Rows from block 8, named by matrix and row number. Rows with one number belong to one channel. Each number is 500 + 25 x the weight over the matrix's rms, rounded and kept within 0 to 999. All counts start at 0. Numbers have three digits each.
# convs0: first 3x3 conv (model.blocks.8.convs.0.weight, 96x96x3x3), inputs 7-13, a 3x3 kernel for each
# convs1: second 3x3 conv (model.blocks.8.convs.1.weight, 96x96x3x3, transposed), outputs 7-13, a 3x3 kernel for each
convs0.0:539499477532481487512485520550529499576540502593520532484528472481512476484486455522503515508524513506488519478537479499558534488518536524497479488470477480486519499488498515510476514517488
convs1.0:510488492489511498496537506491497539530538544533531511478466481527508501492498519469477462473509524429483496489478525477459480496471481464493502465504500456497493536514504554536536533522525
convs0.1:530546519502464449527535491511506532475490521473474509491490488497497501496489474558558513500496473477457457523568542526509524540499484534508484556524466528528482503471472526469499483456457
convs1.1:575505517535489510445441484524510480495494479510515503522484502560519532528513522533513492511523510499521544542544501486522553417479516482508507477520524492509542474504496487510514506526507
convs0.2:488495465477478478432451514493488488518523529494507588464478497513488473513534462508536519537506500485483519513560500483492479491467476476480510506499492483505512475484521509478521478462473
convs1.2:522496486502493488519496485522492505512500497489505518526517493512531507502507500534530503502493507520502455526501481539530478526549529514509519497520524467492510461467453468482455471475433
convs0.3:517523508470483494467476445476532488502494487484509506509524521521549525521536478486490520527451432494488483523502468528507463504522516478480478486511535532557531527496499535472498531483471
convs1.3:517453477525508520532532531492522537526516497468474488492503509515545518511533536554541552465466501453477507496497498502483492500478470491497506495514526497483480495484446494483430504491449
convs0.4:493491539471462499485489519472509520494499501491493493502508476515487469499485475526494509515482488497506478518502488476486493474450484494486488509479479488491462515545490484546517485528512
convs1.4:496494501492501524487493497540495485563527479567510474508468457512487484505507494432456465488490469503520522478501491480490492497484459489481525507479511499477503478523560500527538501525537
convs0.5:455509505495561522485536501477493497503489469498451486505506505513502537502461515501530494488507445484526489474447496490489528511476479517490488447474476505482464510465472509463484488497507
convs1.5:454468494469468476497499514458467483460487505484505505509522511500489484474495512481476454494483478494491484530524521560512487508516496479502461459492472466514496477497515481500504511507495
convs0.6:531523497531530498481510480492492493504530492519523482454492490481477498478482485479480502498486516504509530505470473483478502463490522494518474520497477506510476492479521473489490494501506
convs1.6:511525462507522450502493498507498499523508500488511512485492480486507447496543474475505499463480521465493490488520499479537521500526558460499493480485496535524504481510483509534481579585489
convs0.7:526524506514504494511500478484499422462483474473474469503455480485493514489500520469482495484477509500504497509511517478489496499514500532505501501496495481461440496508502490491480494507500
convs1.7:509498481498485476501515507521460480499446481472480528447486518458486493509519496504496470494495499472522553491523473491527528505497505502481424471444435514497488503503509509499481512520500
convs0.8:494462470502464496478468466486495492476474452499511504504455472503479502503478493524515493537523487497503489531496477520483465501515480504464431541480465572563510475529542488550515518537492
convs1.8:470473499485495511494511533500515518458463468484474469501499510545489512497488509463463467494512491501484484547543544513528535483493517494514500464505536439464513479514518484504526502519531
convs0.9:499549518497508508488546544534500449518507473483500468531509487558493475537488502497508486494491489503519515466515522442526555472502492539498505528590498502576556458451488497465499530491484
convs1.9:475466496481481487491486491525507483526519500512485473503494428506523486478527523520515498508504506492492499505469503527518526492510554557555548514566557465516578498531507505521513488537550
convs0.10:503475485528482514505441509497527496468508478507495497505477488522508502518551497483492530530544530515496484494497460476492480483514490474492492504492488530522519431435500472493491507574561
convs1.10:480522529494513530479506529480508486502495464483508463469439474476503504462520544481466484502527539480491478558531455548517452511505483437453477431458514467525544467508522477522555439514519
convs0.11:517500488500502497518534501488509485539529486539562508514518509466487502472452472488521511488491533494494510529525500527560561471486549506506479504494477505515506521504502513498502506527508
convs1.11:489498508490483493486484469483498494489484502502488513496485474496501495519520461499478444536500467481459466504498474481487520469471508475457444492494448460474480511499512508503526481482522
convs0.12:529508505534492486492488503507513553502530551492512541503475464497509505518497490500516453544510505495536519469479522465485505473488482484470520486468534495495504473499524474548571489518561
convs1.12:450476500482506493535543497474468499484480489483490507496494507476489496450480496546542539506495511475479463450472477488466460518472463471514483463518486456472466494484536488455534479471507
convs0.13:497525529447485447437460472481493509524499465504483465517488479526504484511485474482521544502533533513511501484534501478463467493454545498484470523500504513492500506499501485476465471483453
convs1.13:482511502488504503509526526500490490502485498488475488487511495496513505517489520519533517528558523500498522512501520489492547514501518515527528530525499516499508487465465509494475493490480
convs0.14:447498540510525541479478489500534500476480460464499481507502488468470458499506473524568533485487484464485480483508558489528544512443512483477496506502510503507479550502496542513472509502530
convs1.14:484477466474469494505504520485511493485542564484505523478503495471486487510538510452443451474492494531528507486492535532522518517524525564504534503501469493503505501510498482483469464519505
convs0.15:532503469519509483554487472542519480502508471531541496498511509509513521499516516503481495487504529464471502530522488526511485497453446485495471472478496488494514494477495538482502518496515
convs1.15:508515501503511507506513510497484484477475497499506506555518505527511473504506475498497456490507482536515522515501516508498477493495485514525526524518508523509480502501461496522482469488474
convs0.16:526521542532497510527508499471487521481488513484481500536527493534543487519507544514505538534473471509485480500511503492507500445476508494475491504485460478470491515487453512480451478485513
convs1.16:508514501485485472495466458459455503443446496496488513481504541458490528520504507494498507475481477473512528527491465491506471458475469521546530475504516464464459461475486468478490480487509
convs0.17:501493531487550584464554590498564528533536488521553494502478492487479466489497490513514524489489507499510510521498485497533511502532504460490481474521498471527498535504473530540468530571486
convs1.17:510539522498550519394457460477484475493498489482459489511533510483543520470504512512481510470444476474479491489496488476488482464471471526499506514506512510493494510486505511517518534528512
convs0.18:487451465501511469526510445460480470492510492502523508484550513471522513459534514456515511476508511491508524507500450485480469455474489476516502479513533497493564552521492542519492526527496
convs1.18:501511477480489475499506485503535499501564512493528472465496496478479479483485489473493479500516500522528508481510556504506556511525548488491509478477502446454467497528527480544551510568575
convs0.19:478467455483511524459499526500512499461485527470490496521503507508475490458472504491471494495475487523500465457513480502521491528518502532509519526531471486505465516509477535509479529501470
convs1.19:562529499562502483529507519451491494487531504505510490503531534513510517530468492460492502499516489502531513510561537501541535501489475501478506490457501486469511486510470486531508492498473
convs0.20:480509517446475539519513504502528522474519528511553521460507481494506510520490513550520482499485503499505549461504528421487523474516502507527468468523488438506511542475478502480484485489492
convs1.20:496526553485508564478506525439478471461470467485489486525486542520502509507517509501501469491493495487509515520496504518530498472533498468452459522524487508516492482506500505528543485502497
convs0.21:569546516512514484510528521485484516482509509511511533462505487498477485527519483459476483415488466527568578499465486493508517513540544455477508461487495480511506493498489539492479524499462
convs1.21:441464510485473487460490491464478477482504464508523512488487502498508506512516500484479465500529509513502509492475446463435477486498482539519540535489500534487523461484510466471477468482480
convs0.22:467518502531540464509495495501516520496480514487487512490515486533539507535538495445473479517479458478475463545459474562474489583496476515508527490513513509542523487515519483501540482510551
convs1.22:508504502530515521534522520517503489533526510503532522552509462535492469489482490470481497485471493502481472529514491533503506507509563482487449493501482509510488481489509514496513519526542
convs0.23:497487521495545562494565557470527511476512483489518484473498550476479520500506473488483467502491485504512478441494472451512531454484511454497534446509556471522519463501492500516495553516498
convs1.23:515521527517501484497474483508495533484524538499527515488494527479478528485487509452435458471463517455462518552516505532528522533516496535505484497492481483495487558551562506505500499482511
convs0.24:504477455514534533514537512515472516463463493472491508489520507467494465493491449492539535464519493520517516468535501526538554459501504530496483488472495500517530508507509486487557458474522
convs1.24:538542540538566562519524524470458453465488472510500484506484462491502495496514499481462500522509522530534526510500462523493492493480483449484526447489543452491506570515485567532487549542527
convs0.25:508502496487507562498495522465452513493519537508536502509518469508512481490478494535521514539530529539558562532487498495483466497523500495517506545557533505497476500521507512508521507473502
convs1.25:508501498520524515508511530529541537497471427472451445508496509522505476527526487502498493574534520512467443483500506471477501477488534517506519517512531525525556434461519454484495477481474
convs0.26:479483510489494506516503524466489478496550500513553522497551520520525488498489466505506495426469487530510483505491471492513511488478542482542519494521505493493515507479484503499511497508511
convs1.26:514505483521501479526517450474517516502542519456511494494492506485477497494462508508498457536544480510524496508489484480503533515517481470500537484490508493482474462478497461511516432493506
convs0.27:529539517491467455517517487483478498458492480501519489477488510476489527482477532545490492468482480514536494456495479424474485503501501430488502490491477497507520517549531539509537506481528
convs1.27:492478520506511520485461476485457499479472484504497474459499524507502526540543508491477489502489483469501541535516510508487538510498504506534527494525545470516536467480461509490475537509492
convs0.28:502520482496508516497507548532493418495504467478480480497450485520509508465504520519526517445485502469481511467486504544458505595520485508524487484541506485453516500535502476493477456501472
convs1.28:506518513491485491487470491485491493464486496495506497475474502492498478494514503528506510527553529514511474482507551472479491526494501518495480483472483484500488446474509478483493493483467
convs0.29:466414427539502444524558475480494469480477443519493460507529521524501512513480483490528521456495495478458489495521511434491521461456503504486501486514489505483477511494518491511507487507491
convs1.29:537578541502528500470491470495473483493467488511501499494452460510478475521493475495520485503498484500523547464480506495481504550496476490486504468486501488494488504509509521532532494528526
convs0.30:509497481498492502517519489521499484523528510507521499463481486455493491487510500501487469466506526482507490437466458480504505525539511475486489470483451500499457511516499492508478495509476
convs1.30:489485512508506520521519518504530516506525484522535509478538528474533504489499501499493522493487526507502518492517530491503499482489503520515513500502491507521510485489496506533495507531506
convs0.31:484480466508526522526496483447477522503452460486488457465585554477475488523450449495528523512529541504488489515472464499544463477571466460439512486438480532500460493498513450476493484481474
convs1.31:511504504490496525482488498469482520507534550501514525462480473456494506533505517444485507506504484511508512544560494519557565465471515527523534522514521466494530456479454468484489515477461
convs0.32:513515503539536504507505494537528471496485462453477482543521470509469483484498480524504515489484483473530532455489464448455483448475485535523477518500497518518490494520467495488467510482459
convs1.32:521497448497493467486490479500498527533504553493456491487495491489468470504483524466476453497521508554554501462490502504493499488468465505489478502488475501523501506469492534500487518496522
convs0.33:510467465529518531506521549494500509465470492495498503510479470518477463526531486479482533480488529480491519480479484484482539502518493495464507472464498448465490483479488470514512465523532
convs1.33:510521478505506461521507473476460471484512527507507505497499503503512502503501506486465519498482496515507482458463498479480488489484475475487506476469476468469480519522527510505502517511471
convs0.34:420451456532537474519510467504488458543498512490510516477506475524524494505475505479497496525505449491512506538554533520535525478497557462469478499501461484482465550532528545508497485515495
convs1.34:531571557467510515488505492545499531489499512461501472509514493514522528506511511566549503593540502530510537493520483471492512465474512493509515469495511472502529483500488458486496471474490
convs0.35:503515477497515506519528485462519490496489481440452482506514536516513533470463524509527496524532519493503500544522460513533491491521528492487465458444494498460484499518489494520503478507511
convs1.35:454498530438483527488516514460490515464495513468491544532507518515492519507496521527510524502519501522497453507512512460486505460511503477485507476478471516521513501513525512504529507479499
convs0.36:501477502487515516521527513459511537515508522494468471497499478482492502502503485460503524490496496499471464531489431505500456507511547540520517499529512466503491515508521539529525510534539
convs1.36:516532499504489466470486473493498500480513502492501476459471487484489475516509488542531514538496479534520503486510493510496489511478456486452478466470507471496517517519499530505492515503508
convs0.37:514514480541521478526505509469476483489491529503517536462502493477505510456466515479524514496490502475518469463470513487511507456451447506469470488517523485507524513496490526541521469492498
convs1.37:497495465530508485504490484515484502482491510500511519500495540509483512519534485471481511493457482507506497461454484509488500536473481438471503466509530440471511507483476504497494498477474
convs0.38:449479562467452535480503518501459486469557546510490477498524484491462472448480566492456458495583533522512498470527517517490467501482487470530516495576463510431458521514516515493512477508521
convs1.38:522497493507476492529509521491477520508512516476478490482480465480498454500499461471501508465509491462466512477463449489478456516539498531464470544483502567522537499496455484489507490519477
convs0.39:495470481497471470545482492485489471510478483485477487458490495494486482505475477503502534519499503533542506482510517489538459536531510491518551523499520519510549530556510504563491499553489
convs1.39:488482482513503472499480466484456429475482453461474463509502456493522511495539517487497473500501482490498483464462437479482461496497470487512518509512505515496481506481542514472531486469512
convs0.40:503524512475459450498467474501517506521491506503513474515503459513520485507514478519499455515514526535483474461528501493508504485460482513534542477488505512515487521489495548519506526496473
convs1.40:474491522509488512515511526484523520499529509445453451496506501501484479502509494484492522497533552481497511517521508539509480511503464462454478465479493488461481508504495496502495497499507
convs0.41:494497491480486527454480507530492483500491472492495494540529524524505478503490476510518507451483510476489494546557527517518508471489512481465506514501507467481486510524526501478510514485481
convs1.41:474480485487477463473505497508505501535522521487504516488474444468507505505535512521517518495511506497517531491500469507482482518508486477472463495513499520504498473489488490502512475497498
convs0.42:487474473502484499493508519496470476492502508497481460489519520497499534513510518475471483503527506529511504596504471536505486462502512513489484513455480496516495496481495488517501510513463
convs1.42:502487470489481458463454451467511483483494504478500509474463482483486479461477493499506469527523501499520511496499501469500525515496504473509508500479510504483453484488481487465515439479491
convs0.43:499526497528481475485464505533536535480504472460456444500500494522497481530532502555542582490516480478495468514481485505516523511542531505502487506485448500512491513493490500499504517495508
convs1.43:495508508477506523473506554451483466484518518472485473531504474502484512534480490479488496538534525504509511509517489538518504493477464474486486488503518483485492485478474473468490513503525
convs0.44:460447482482492547484472514470497495521485475508480474526524516478517517507506540484478484479469481496515496493444493498490545504466535483518477509526464524513499531513511527505475476464475
convs1.44:513485471502484486508455452460457462472450482479482505524516484504546486499516527475488526468470506486479460501488482477485464508483474511516531498491528488497535524499484519530492525518487
convs0.45:506485503516508498540501505485489522449469483461475512503535492514524508517526518553513484544505506569544543506495530534480482506507509553507474551483477522511479501480450533490444525519466
convs1.45:484457484496470517525511538487453457467456463489483491495482471507501477511496522465492493466492470492477432492479442489512455527545490468505551481513510507499513492489478508482448555502443
convs0.46:426449470447462499489478499479517509521487466520544526484470501498516524462467472454508543501483503501500527498491518502501530511528533534484491515422471550501507524526526518518530498511549
convs1.46:500498511469443463499459479449486482479505494509533531515533490524527485520539482477479452503487468514497510506513514514507509474494497470502535480501502517515499452519551446506540460488513
convs0.47:579586505509522492438469487482506454500501499514544517492514496472487488511486492474516496463504492529535529494503511473503500475508515514532477510472492539486493533511534448475509449463522
convs1.47:522519507537549539492532538466468487529506519498483533505505503524480495559509551519523501515545527492502495452492476479502489494488469486476496504479497513477482452482496473506481452481492
convs0.48:491489508497489507480491516486491556487507532466494510469480448506487443530470492504441465439471464508530521481466497490497525497517527483475488462486506502479485521522500488512507450498519
convs1.48:537522494506479482482504516458498532503505523483493502493477496521495496536499495489514513513491505481493450490509505489507503503478484488481498477467499500493491464428469491466486508500472
convs0.49:517520495524539487565594537497499483504515495487533558497484477526496481510479444490483508493498475500511455478505509501522505499538511480478492530511492526510477479486500499517510504510503
convs1.49:454463489482473489517518508547509522496499505480493482501489531523512533526479510507499482515509518514499491474500527458511515429462494505511523497537551494512534455485498444487484483491491
convs0.50:490457479460471473493478496482492498482490500467499524530538557521488520528463491497499476502517502503481499486467435496485441452427448483474494442469513477504516537521540503490528487502505
convs1.50:462518531467491518470496501496491402504480412531507461526540529511516513476494502478492462477485469490497489466486489459476493477493459494503488518527484533534477488462472521495489538476467
convs0.51:506519474532529490519523488508501480486480462477485462493493472535507495551530485467491479479500489458456451475503505471517514494530491472531526482499523489466479455501462477481472488475493
convs1.51:525497503513506495517489500497470480494491483508507502493489535508503560548535550482476485485481494533496496490484496509491494503486491495513512488479459483479455469472493493490502483500509
convs0.52:500503470521503500492512514514529478489490494503552547473519510474481479454522518554547526587537506549558509452525498463489478472502477484487497521516511486482507504549502489543496481521499
convs1.52:500487495494483486512503498498494450515501506494509522544535517550525516542504518483486491478504477481501478511535498501551529504550524475482497460494497493494514491484493509508514497496498
convs0.53:464494520503514537507499545456478496532567545488502527491477488439464510486485509467455487538505520478454483486504505512498473493519488477489489487496492460495516470500484479460453537481453
convs1.53:508489457503504487502510490507486489486506542487500504485458513484484487498484501461482493511509500523499512542485491520507495510520496516502491510526508541522504485495506472497523479492520
convs0.54:472471471498506472463470464470441456502459492533485514483504512504506497505471495468461477475477498514481507487499481493502520493492493513534537495488526481469506492432446482446449464431468
convs1.54:488460478486462462489471461514534531480487498502511499459460451454475478484461492521490471524490482534509498527481480503506500497521514484481525492495506497498510488492479493497502476472509
convs0.55:442485494461466499478503549502515527468468503492479496480479503501474510522481477477529501501460472500485463527492463498504469492471453518506496528506481508497488448437465487492492497480515
convs1.55:503510539522520502492475499474482462523525500543563513488513474501525507511479491495512497523553524548530513520520517507514543523494479473454486498456511512492498528524493508521492499510492
convs0.56:506533472522567504505529506553540526498538496474500498502533571495495514492467495513507498498531539469470507510509504491483495497500496512495518501516518480513527503476485526501501523515534
convs1.56:485494516502513515525532527518523490557578550486535535490520517550553530521576524556544508577574529517506512518544498470494481524525515477467482486501501531525503486505497483518512513507504
convs0.57:499514505454490524506546541458501505505509544490518511503499471494474467500504493575522517490496530505508506504464475492482471533580553495479491476480481471509518477506495479503480517542478
convs1.57:503502453538521478483481479456487481476510477515537537500500489503491506490433440496484492480472488482511508494522499476481448484529459533484490490509524494489471479474451507511476491506508
convs0.58:487566541467544523455485455427446504489528537495545551486497518518498547511501541485475470515481502535476487506529475497512467498509469469474506490475519504496515486481479474489485498497515
convs1.58:539528470566531479562543511523500486483469497456466538514541551519534542495503494488493505496484477493462476529516524513519556510543548516515512512498480523485423510506524515496501506513510
convs0.59:494518523509523513488498482468472504498511512513533521483444519481496535484507550545520527548541514536547510528520548504546555473509540498482463503506489495484474468459443467489494494494508
convs1.59:523514509466460500499494505516501462502488487481469464492500514482489488447491491468481474457447444418447463498480483501511524490523556496506480504537493496528513522518531542526526471511507
convs0.60:487538581479473490493486427513507526503468498501466466508519492495526490492538485493502516521523535499489465516506538496493520451436418478496497482504571518514541492485510495491494510529574
convs1.60:507488459523520501559547517531524498557553566486511489519503498511486506561544525497506509515496496492475480485500494501503494507492477497486494519471475497488499548534528533506477479490471
convs0.61:529553524552540521548546494497499504499506502497516544461489487468491477497483466476493460491493473478483486504476501527477486518533506492505484495493497506501496524483493517524514554511488
convs1.61:499489490487499479450470486467492486492498481462463464468476543491484554494483526436474476464488513500508511460437461494451468514474467491509494485520490490522490514513478495511501491499496
convs0.62:502487487539503524477468457515512479525524507485452453551535449481502499503517536488538554473528534451483534488455450533538480521551493533487464550531509513559556477487517482494505460456471
convs1.62:487514556464510527503511521528484486508508504486486478510468485507492473491528523558532469541530509551516487517570544500536509437532573544512486513494479488487468536535483493531515497498469
convs0.63:501467495509529539533540523501511431444481545519547562503481508540533512485495460499530483449468496489542557517536547489543494534493480482431464498515547533517490483487489478510488479524490
convs1.63:541537521543528497531491471510516528518534501490494503503511511504539547511551526554554547550502537482440481497494489477532517478520537532527525535546547514501524484466488472445453492477472
convs0.64:466477520499483536517528575510480464510509495509512533494486480475482468430481472517471442479466461450470495511532501564537502558516480507559512516532511527507514509507504493521519455522519
convs1.64:513509468494494483465466445499502475516529505492502520431446489447456508471491492481470471481470468507530496456472496489464467512457432524521506514505493508496480496506489474494492496493474
convs0.65:519513517505517508508500479488483481481520493506475460523490483532484480483484460484473466509519479466482497489480485468484487506535480537554538505488524484525515465476517481485511517526518
convs1.65:529491486522501489532482461482469491503498520492512507463493496461524544470529553496505501498507510491506511502529508503496492503523515465498504479488515503527528505508477496505501468503485
convs0.66:463476471479536547510549551490530482512543518492487491505513491505530501536516496483498500516532525492488523499511535506504497537522482510514501508475449500486466487487498519505503544528509
convs1.66:524498495534514503457459447471466467519530504497477477527523500506537530506507533475490488521530521516540504526516527498513526481471511506479481474454503469458502497499500511501508507468483
convs0.67:458484556425455534490483478486540495494501499507484484512492423459555454480500436503486466532504519519495502521464523526525487494503501503484482458510512504492522508541503499506482491478466
convs1.67:481469505471468491507489488510507506530562547494507479512499497511473495482476507532518543525527569506473491505519519506536550488504548476494520464498510445500514519510492474487508488480536
convs0.68:547513502500513507482513512528506455484487445505519481500546567506512529496502526517436468507478458503535510528550535470505569425455528545537555482505531442474493500476499536495537549518545
convs1.68:480496530484508544493517529449476517492522515481508504513487490521505483504521501527526485516526505506490505518545519533562559501549544469449463491454476521477479475516504506528512528560492
convs0.69:448523548486542527516519520464492535456488550493528557507536477504551504507549480480524537453512555500449528526505484543492489495498496527518487521479482495465483462526492480501508443480515
convs1.69:548495470545493510504487516493508493492489487519502501509503469481499446461488413512516501498482492508472505487473461462466510473504559506473488533493477497479470504512517511513511527509496
convs0.70:449483503433471452472453483468476431469450410524484476476536478508570487482505505498465510466476502509511547484514502500481477499456475460480451464508476523511487500487459530487470488455486
convs1.70:504504541485499526500506531503497514484525570488511549501501487501487503500489493419476484450457466487482513477503498469507508473506511521515516502487505484482481517489480520516500528534540
convs0.71:468455446514473478493481510499495488514468514534489521494503503460501524419511532502520508498533510507507534516477474544508473515526531504509533457480515488495494484509487455472509479457485
convs1.71:492553541490534538490542556500548492513542496500526507477484515515534538519555521460492505479500520483469468517515543532505500558494507489524496486490473492506493515524541546550526524506479
convs0.72:500485482445487483451485456481486519485482496496506540408460481416481488516535487506488509458497498465477494494527510547545529511511485511507475487499506479524525491495494476475493450477495
convs1.72:477472487487472492488462498532523499496485495469448474452502526470500507453470474559538516536472453520519462487485475486507508483492511487531504505516540450471494466470458496483467468468484
convs0.73:494477543481482520481495487464485511500521505465488490495495473490508513505507510492480490483499502522494473483474486556499487507544500509457450532506488512544515502527527468502510480503496
convs1.73:466465465489496506478475516435429468467481472550494472494463437499495458497482461470440456508478510538501503523526509531516503501495499520533517490512508501508508471484509491516501492514476
convs0.74:495474478502482493491481502551541495538522480546511512495510522527567472543545437509498512491505523487471518533520522535511514504523544516510500488498484455519510512509522512491475523460457
convs1.74:503512524486527511503501490512495474474453492494474445529505502507523515496553542463448446524489492527523506479496484486507503458520533511481464490490468474460492523558525505559535474510512
convs0.75:483538547472541516453490500515533518480471490438479534531518473516498476478482477501518520526560532517526543489475569480515520522515494514498518466484504514516508519521485528510480518502506
convs1.75:493497475521509504512523506470470510505518492514490481484457444497503487521528518502519487525508528505533518491467477547506493522486501519501460537509473536529531483494480479477479504488499
convs0.76:461463417498485462536525521467537541471496522473478519551467488564474478478467494497495466496511481533524497476511496518495488523453422460496496476487492493491474449437470456486506466516541
convs1.76:474494489463492511477479494526496464479467482480474528503530534472475508507472454521553525513526485524460460506490515513496562487455522501533566482497493490476470483477520488487509484505478
convs0.77:471511465477489489507478464560546492515506485474489506519504502531525507550553520502506519487493532509493514543512511552509480520531482494512499507525506511516479521495482575524498573532512
convs1.77:490479511491488504468477489516496483507501530543555548574535543558514530535500530476500483498496481495491484484488488488522497477521487487483492455473487446463492474547524487523523507498491
convs0.78:529457435537552436532560424489474505510489522518494542476527524484494478518499502501485487491514541541543543474488474515517503518504479544493509526527529533516496493534524490517526467469504
convs1.78:549549555567571560540498468477483514464502527486493522503481482513458464564485462514516521537486466541506463488537492475512535454502510489506497512528495474512510497523469477493495470485537
convs0.79:532506510558511515518494479495483458508466479503503495498486507507520538520518537509533550509523503498489465486495500506489491488468465463492501514513493532512483542543526527531523435455472
convs1.79:505516499498529512492543539491527505464477477508503498490505523519482470499485505510514536487527536478509519528509489504494491501514489464474540474497505534498492453488520462492500528515509
convs0.80:499465477516519515441502542507512515523526524510491521536557508491520510488481490480474496524523499474525557505488469469489518493467491500478529516504516506505510475498464490499489500512518
convs1.80:539500507523497490503505480477507524510490497468452499509538491506556517506523521487475493504499493500490468480473491492482515460465512479475493491521516513518504508495480499477483475473481
convs0.81:511521452509518456481514505509495496528524507498513502490515492488508477497493487475508558494498510464484488491497540500443487508450503502531482564512488510486479477480468482504504501482461
convs1.81:552539532572538531524506502499491491502522494497509493485494474473464516464451501482516470552519453604516473470531498464517520473506505498494475523507488504502502449512527457501518464519522
convs0.82:463498478498526497511495480513504505505511550477465505523512510491487532530511506527520510523546522470455507489475478509525517473489504485491473465472461502493510510494523483463486510513518
convs1.82:510487480503493482485492507482472491477500506465484482513499482536508467514507471510499487532543513472502481511545529465481488492516494536523519481520526465497481516502493472504518514516523
convs0.83:511529537507551527474503487488481503493520490454475457478458534478475523511500515484540498486500513492505509462471520472478529503455505520546506493513503485498498456491511476495535513507525
convs1.83:523523540514524512534534498480505541491537575501527579477484490475467523537528531525537510498511536505511495520528557481528538478516543478503495529496481557526523522511505527510521533510516
convs0.84:531480479516474484534490493487492508495534518484505482531527509527542545522512518510495464487507494467463486496493504520511493552558533507549532498497490496457457473504488532505486540530516
convs1.84:497519538507500492482480459493479507530521536503494500507450461484455480453471463523519508478487502486482493517521558515525551524519543495517472502500469515502490520523563500513561474506538
convs0.85:561531503506461471506481479515492422532528472526475476516507478479525516485577512488520461513546458516498481516506503498477489491479499511545506555530471572510474467494508484503467528500473
convs1.85:494514514513508518520520541489512490502499496489448465473525534468474523490462502521531466494511494518516504480525568482494536534520542482487475498495481507509524517530511492505517473473459
convs0.86:481531509450473496474503555520527552495491495502505510491516521519492530532497521550542519464482462470510528466495488462481545470483541476467541498479536473475503434493474458488517478506508
convs1.86:534511487513504487493497486481487477462475490446472458518499485524553527535596574468484526472477513470473493495505490493546504486513471482470469514487475495473479469499504484498497505504506
convs0.87:488482510523497499533523511544515506511537501517514484399520466465545496463552517518519534546519534486496512507476443524532469573640538546542510547546495512516553481489523476481513479489527
convs1.87:483463482498464470499479486476508495502519488547546499478477492467504518484490496489486502494478497479479495497533533452512547458468513457496510459495512484521514487507523479487490474479496
convs0.88:529491518492501546504497557516479537478458514513489542549512501520481473493470487546520480502507484491513516485504510474503520485511520500473534469428546444462565534493475521513482502540483
convs1.88:514498515517507497503467446473502515488543506548555504474530496462518520484522507535537536538552531503505494506498532556513545512526545466497516467491478468475440538499514519503513506505507
convs0.89:459487490470507505502536514527536492512477492505523476498574555496537542523476500503523488458479484487491482462496479501488499548493463495512517512488520534498495525493492506483489479485481
convs1.89:484488477478478468476469460479499485508515490493490497496495527537488509531501494511514489496495500506491505513502543522496473496498483513496513521487458501491472475482509471463507490503520
convs0.90:488515481507481448500464457500476485497486480489494480464438486495455519493475531497505536540535469507509477523543481512490448516449456498498498537512453512440447462485522464492533483528533
convs1.90:493486510504493542500491549478454467530499518551509503521480493520504481512513485498519504500530511530527526470497487496486472539522521509521489477492473488500471506535517467493511471504500
convs0.91:482501504480501475474472445443464424464458448489458448496526501521503492532529486509505490483497483489473452493492514531502493566496475480532513488501504497485475500537547477507531470505515
convs1.91:424434447452469492485494511488505500498529497481521513491476475517458436507450429484499476517507472532495462480540567447441503461439477465523522488530505489533500470481542464472491457476466
convs0.92:527491477544506433536530457507525502526535485445469469554507502603515503554537497514557545460494518506475483525479449542548498469497489514503489552517492560505450471498502484470503502478470
convs1.92:484541517460521527496533527572538530532534569497502530486528543488516566491475523527576539527573526486491491455505543456479533482458474468463474467461484486461490486535578490535570497534527
convs0.93:541547469566469480533471495467503504445502542435509514543499484491465457473467472409462491431449491428480506487476512518497498494502496467501495456502525449493524523487510507488481481479460
convs1.93:483522542480532547487538535491511465528530486493517507518503509469470475476469442455471469477462477457463475521535514496504504486506509486473529505505510535514500519507498508489483476495512
convs0.94:475507513504524512539535527452510526467527490519493499511515537470474490505500484533546544487493496455429439473507500504436454498552508464515488494495498479489495537488480528508520556519528
convs1.94:466458451479494486484516512455435462488511533507504490508487458507471482509510485477462499508506492527524528519487444502496484498495485515492486502476471517496483525507481530485488517507531
convs0.95:509541537487520514459484531543499474479477508490474523547512487529524532498516482535535513491540544452453518521447495524472498482479487539498464483493512497471475556488514533462469591498483
convs1.95:532528532528515528522509530503491498507505528517526526498517508493491486491509533489491509501528548502492508482492488458453436472479463456488528456513507479499507478509508475488497477491503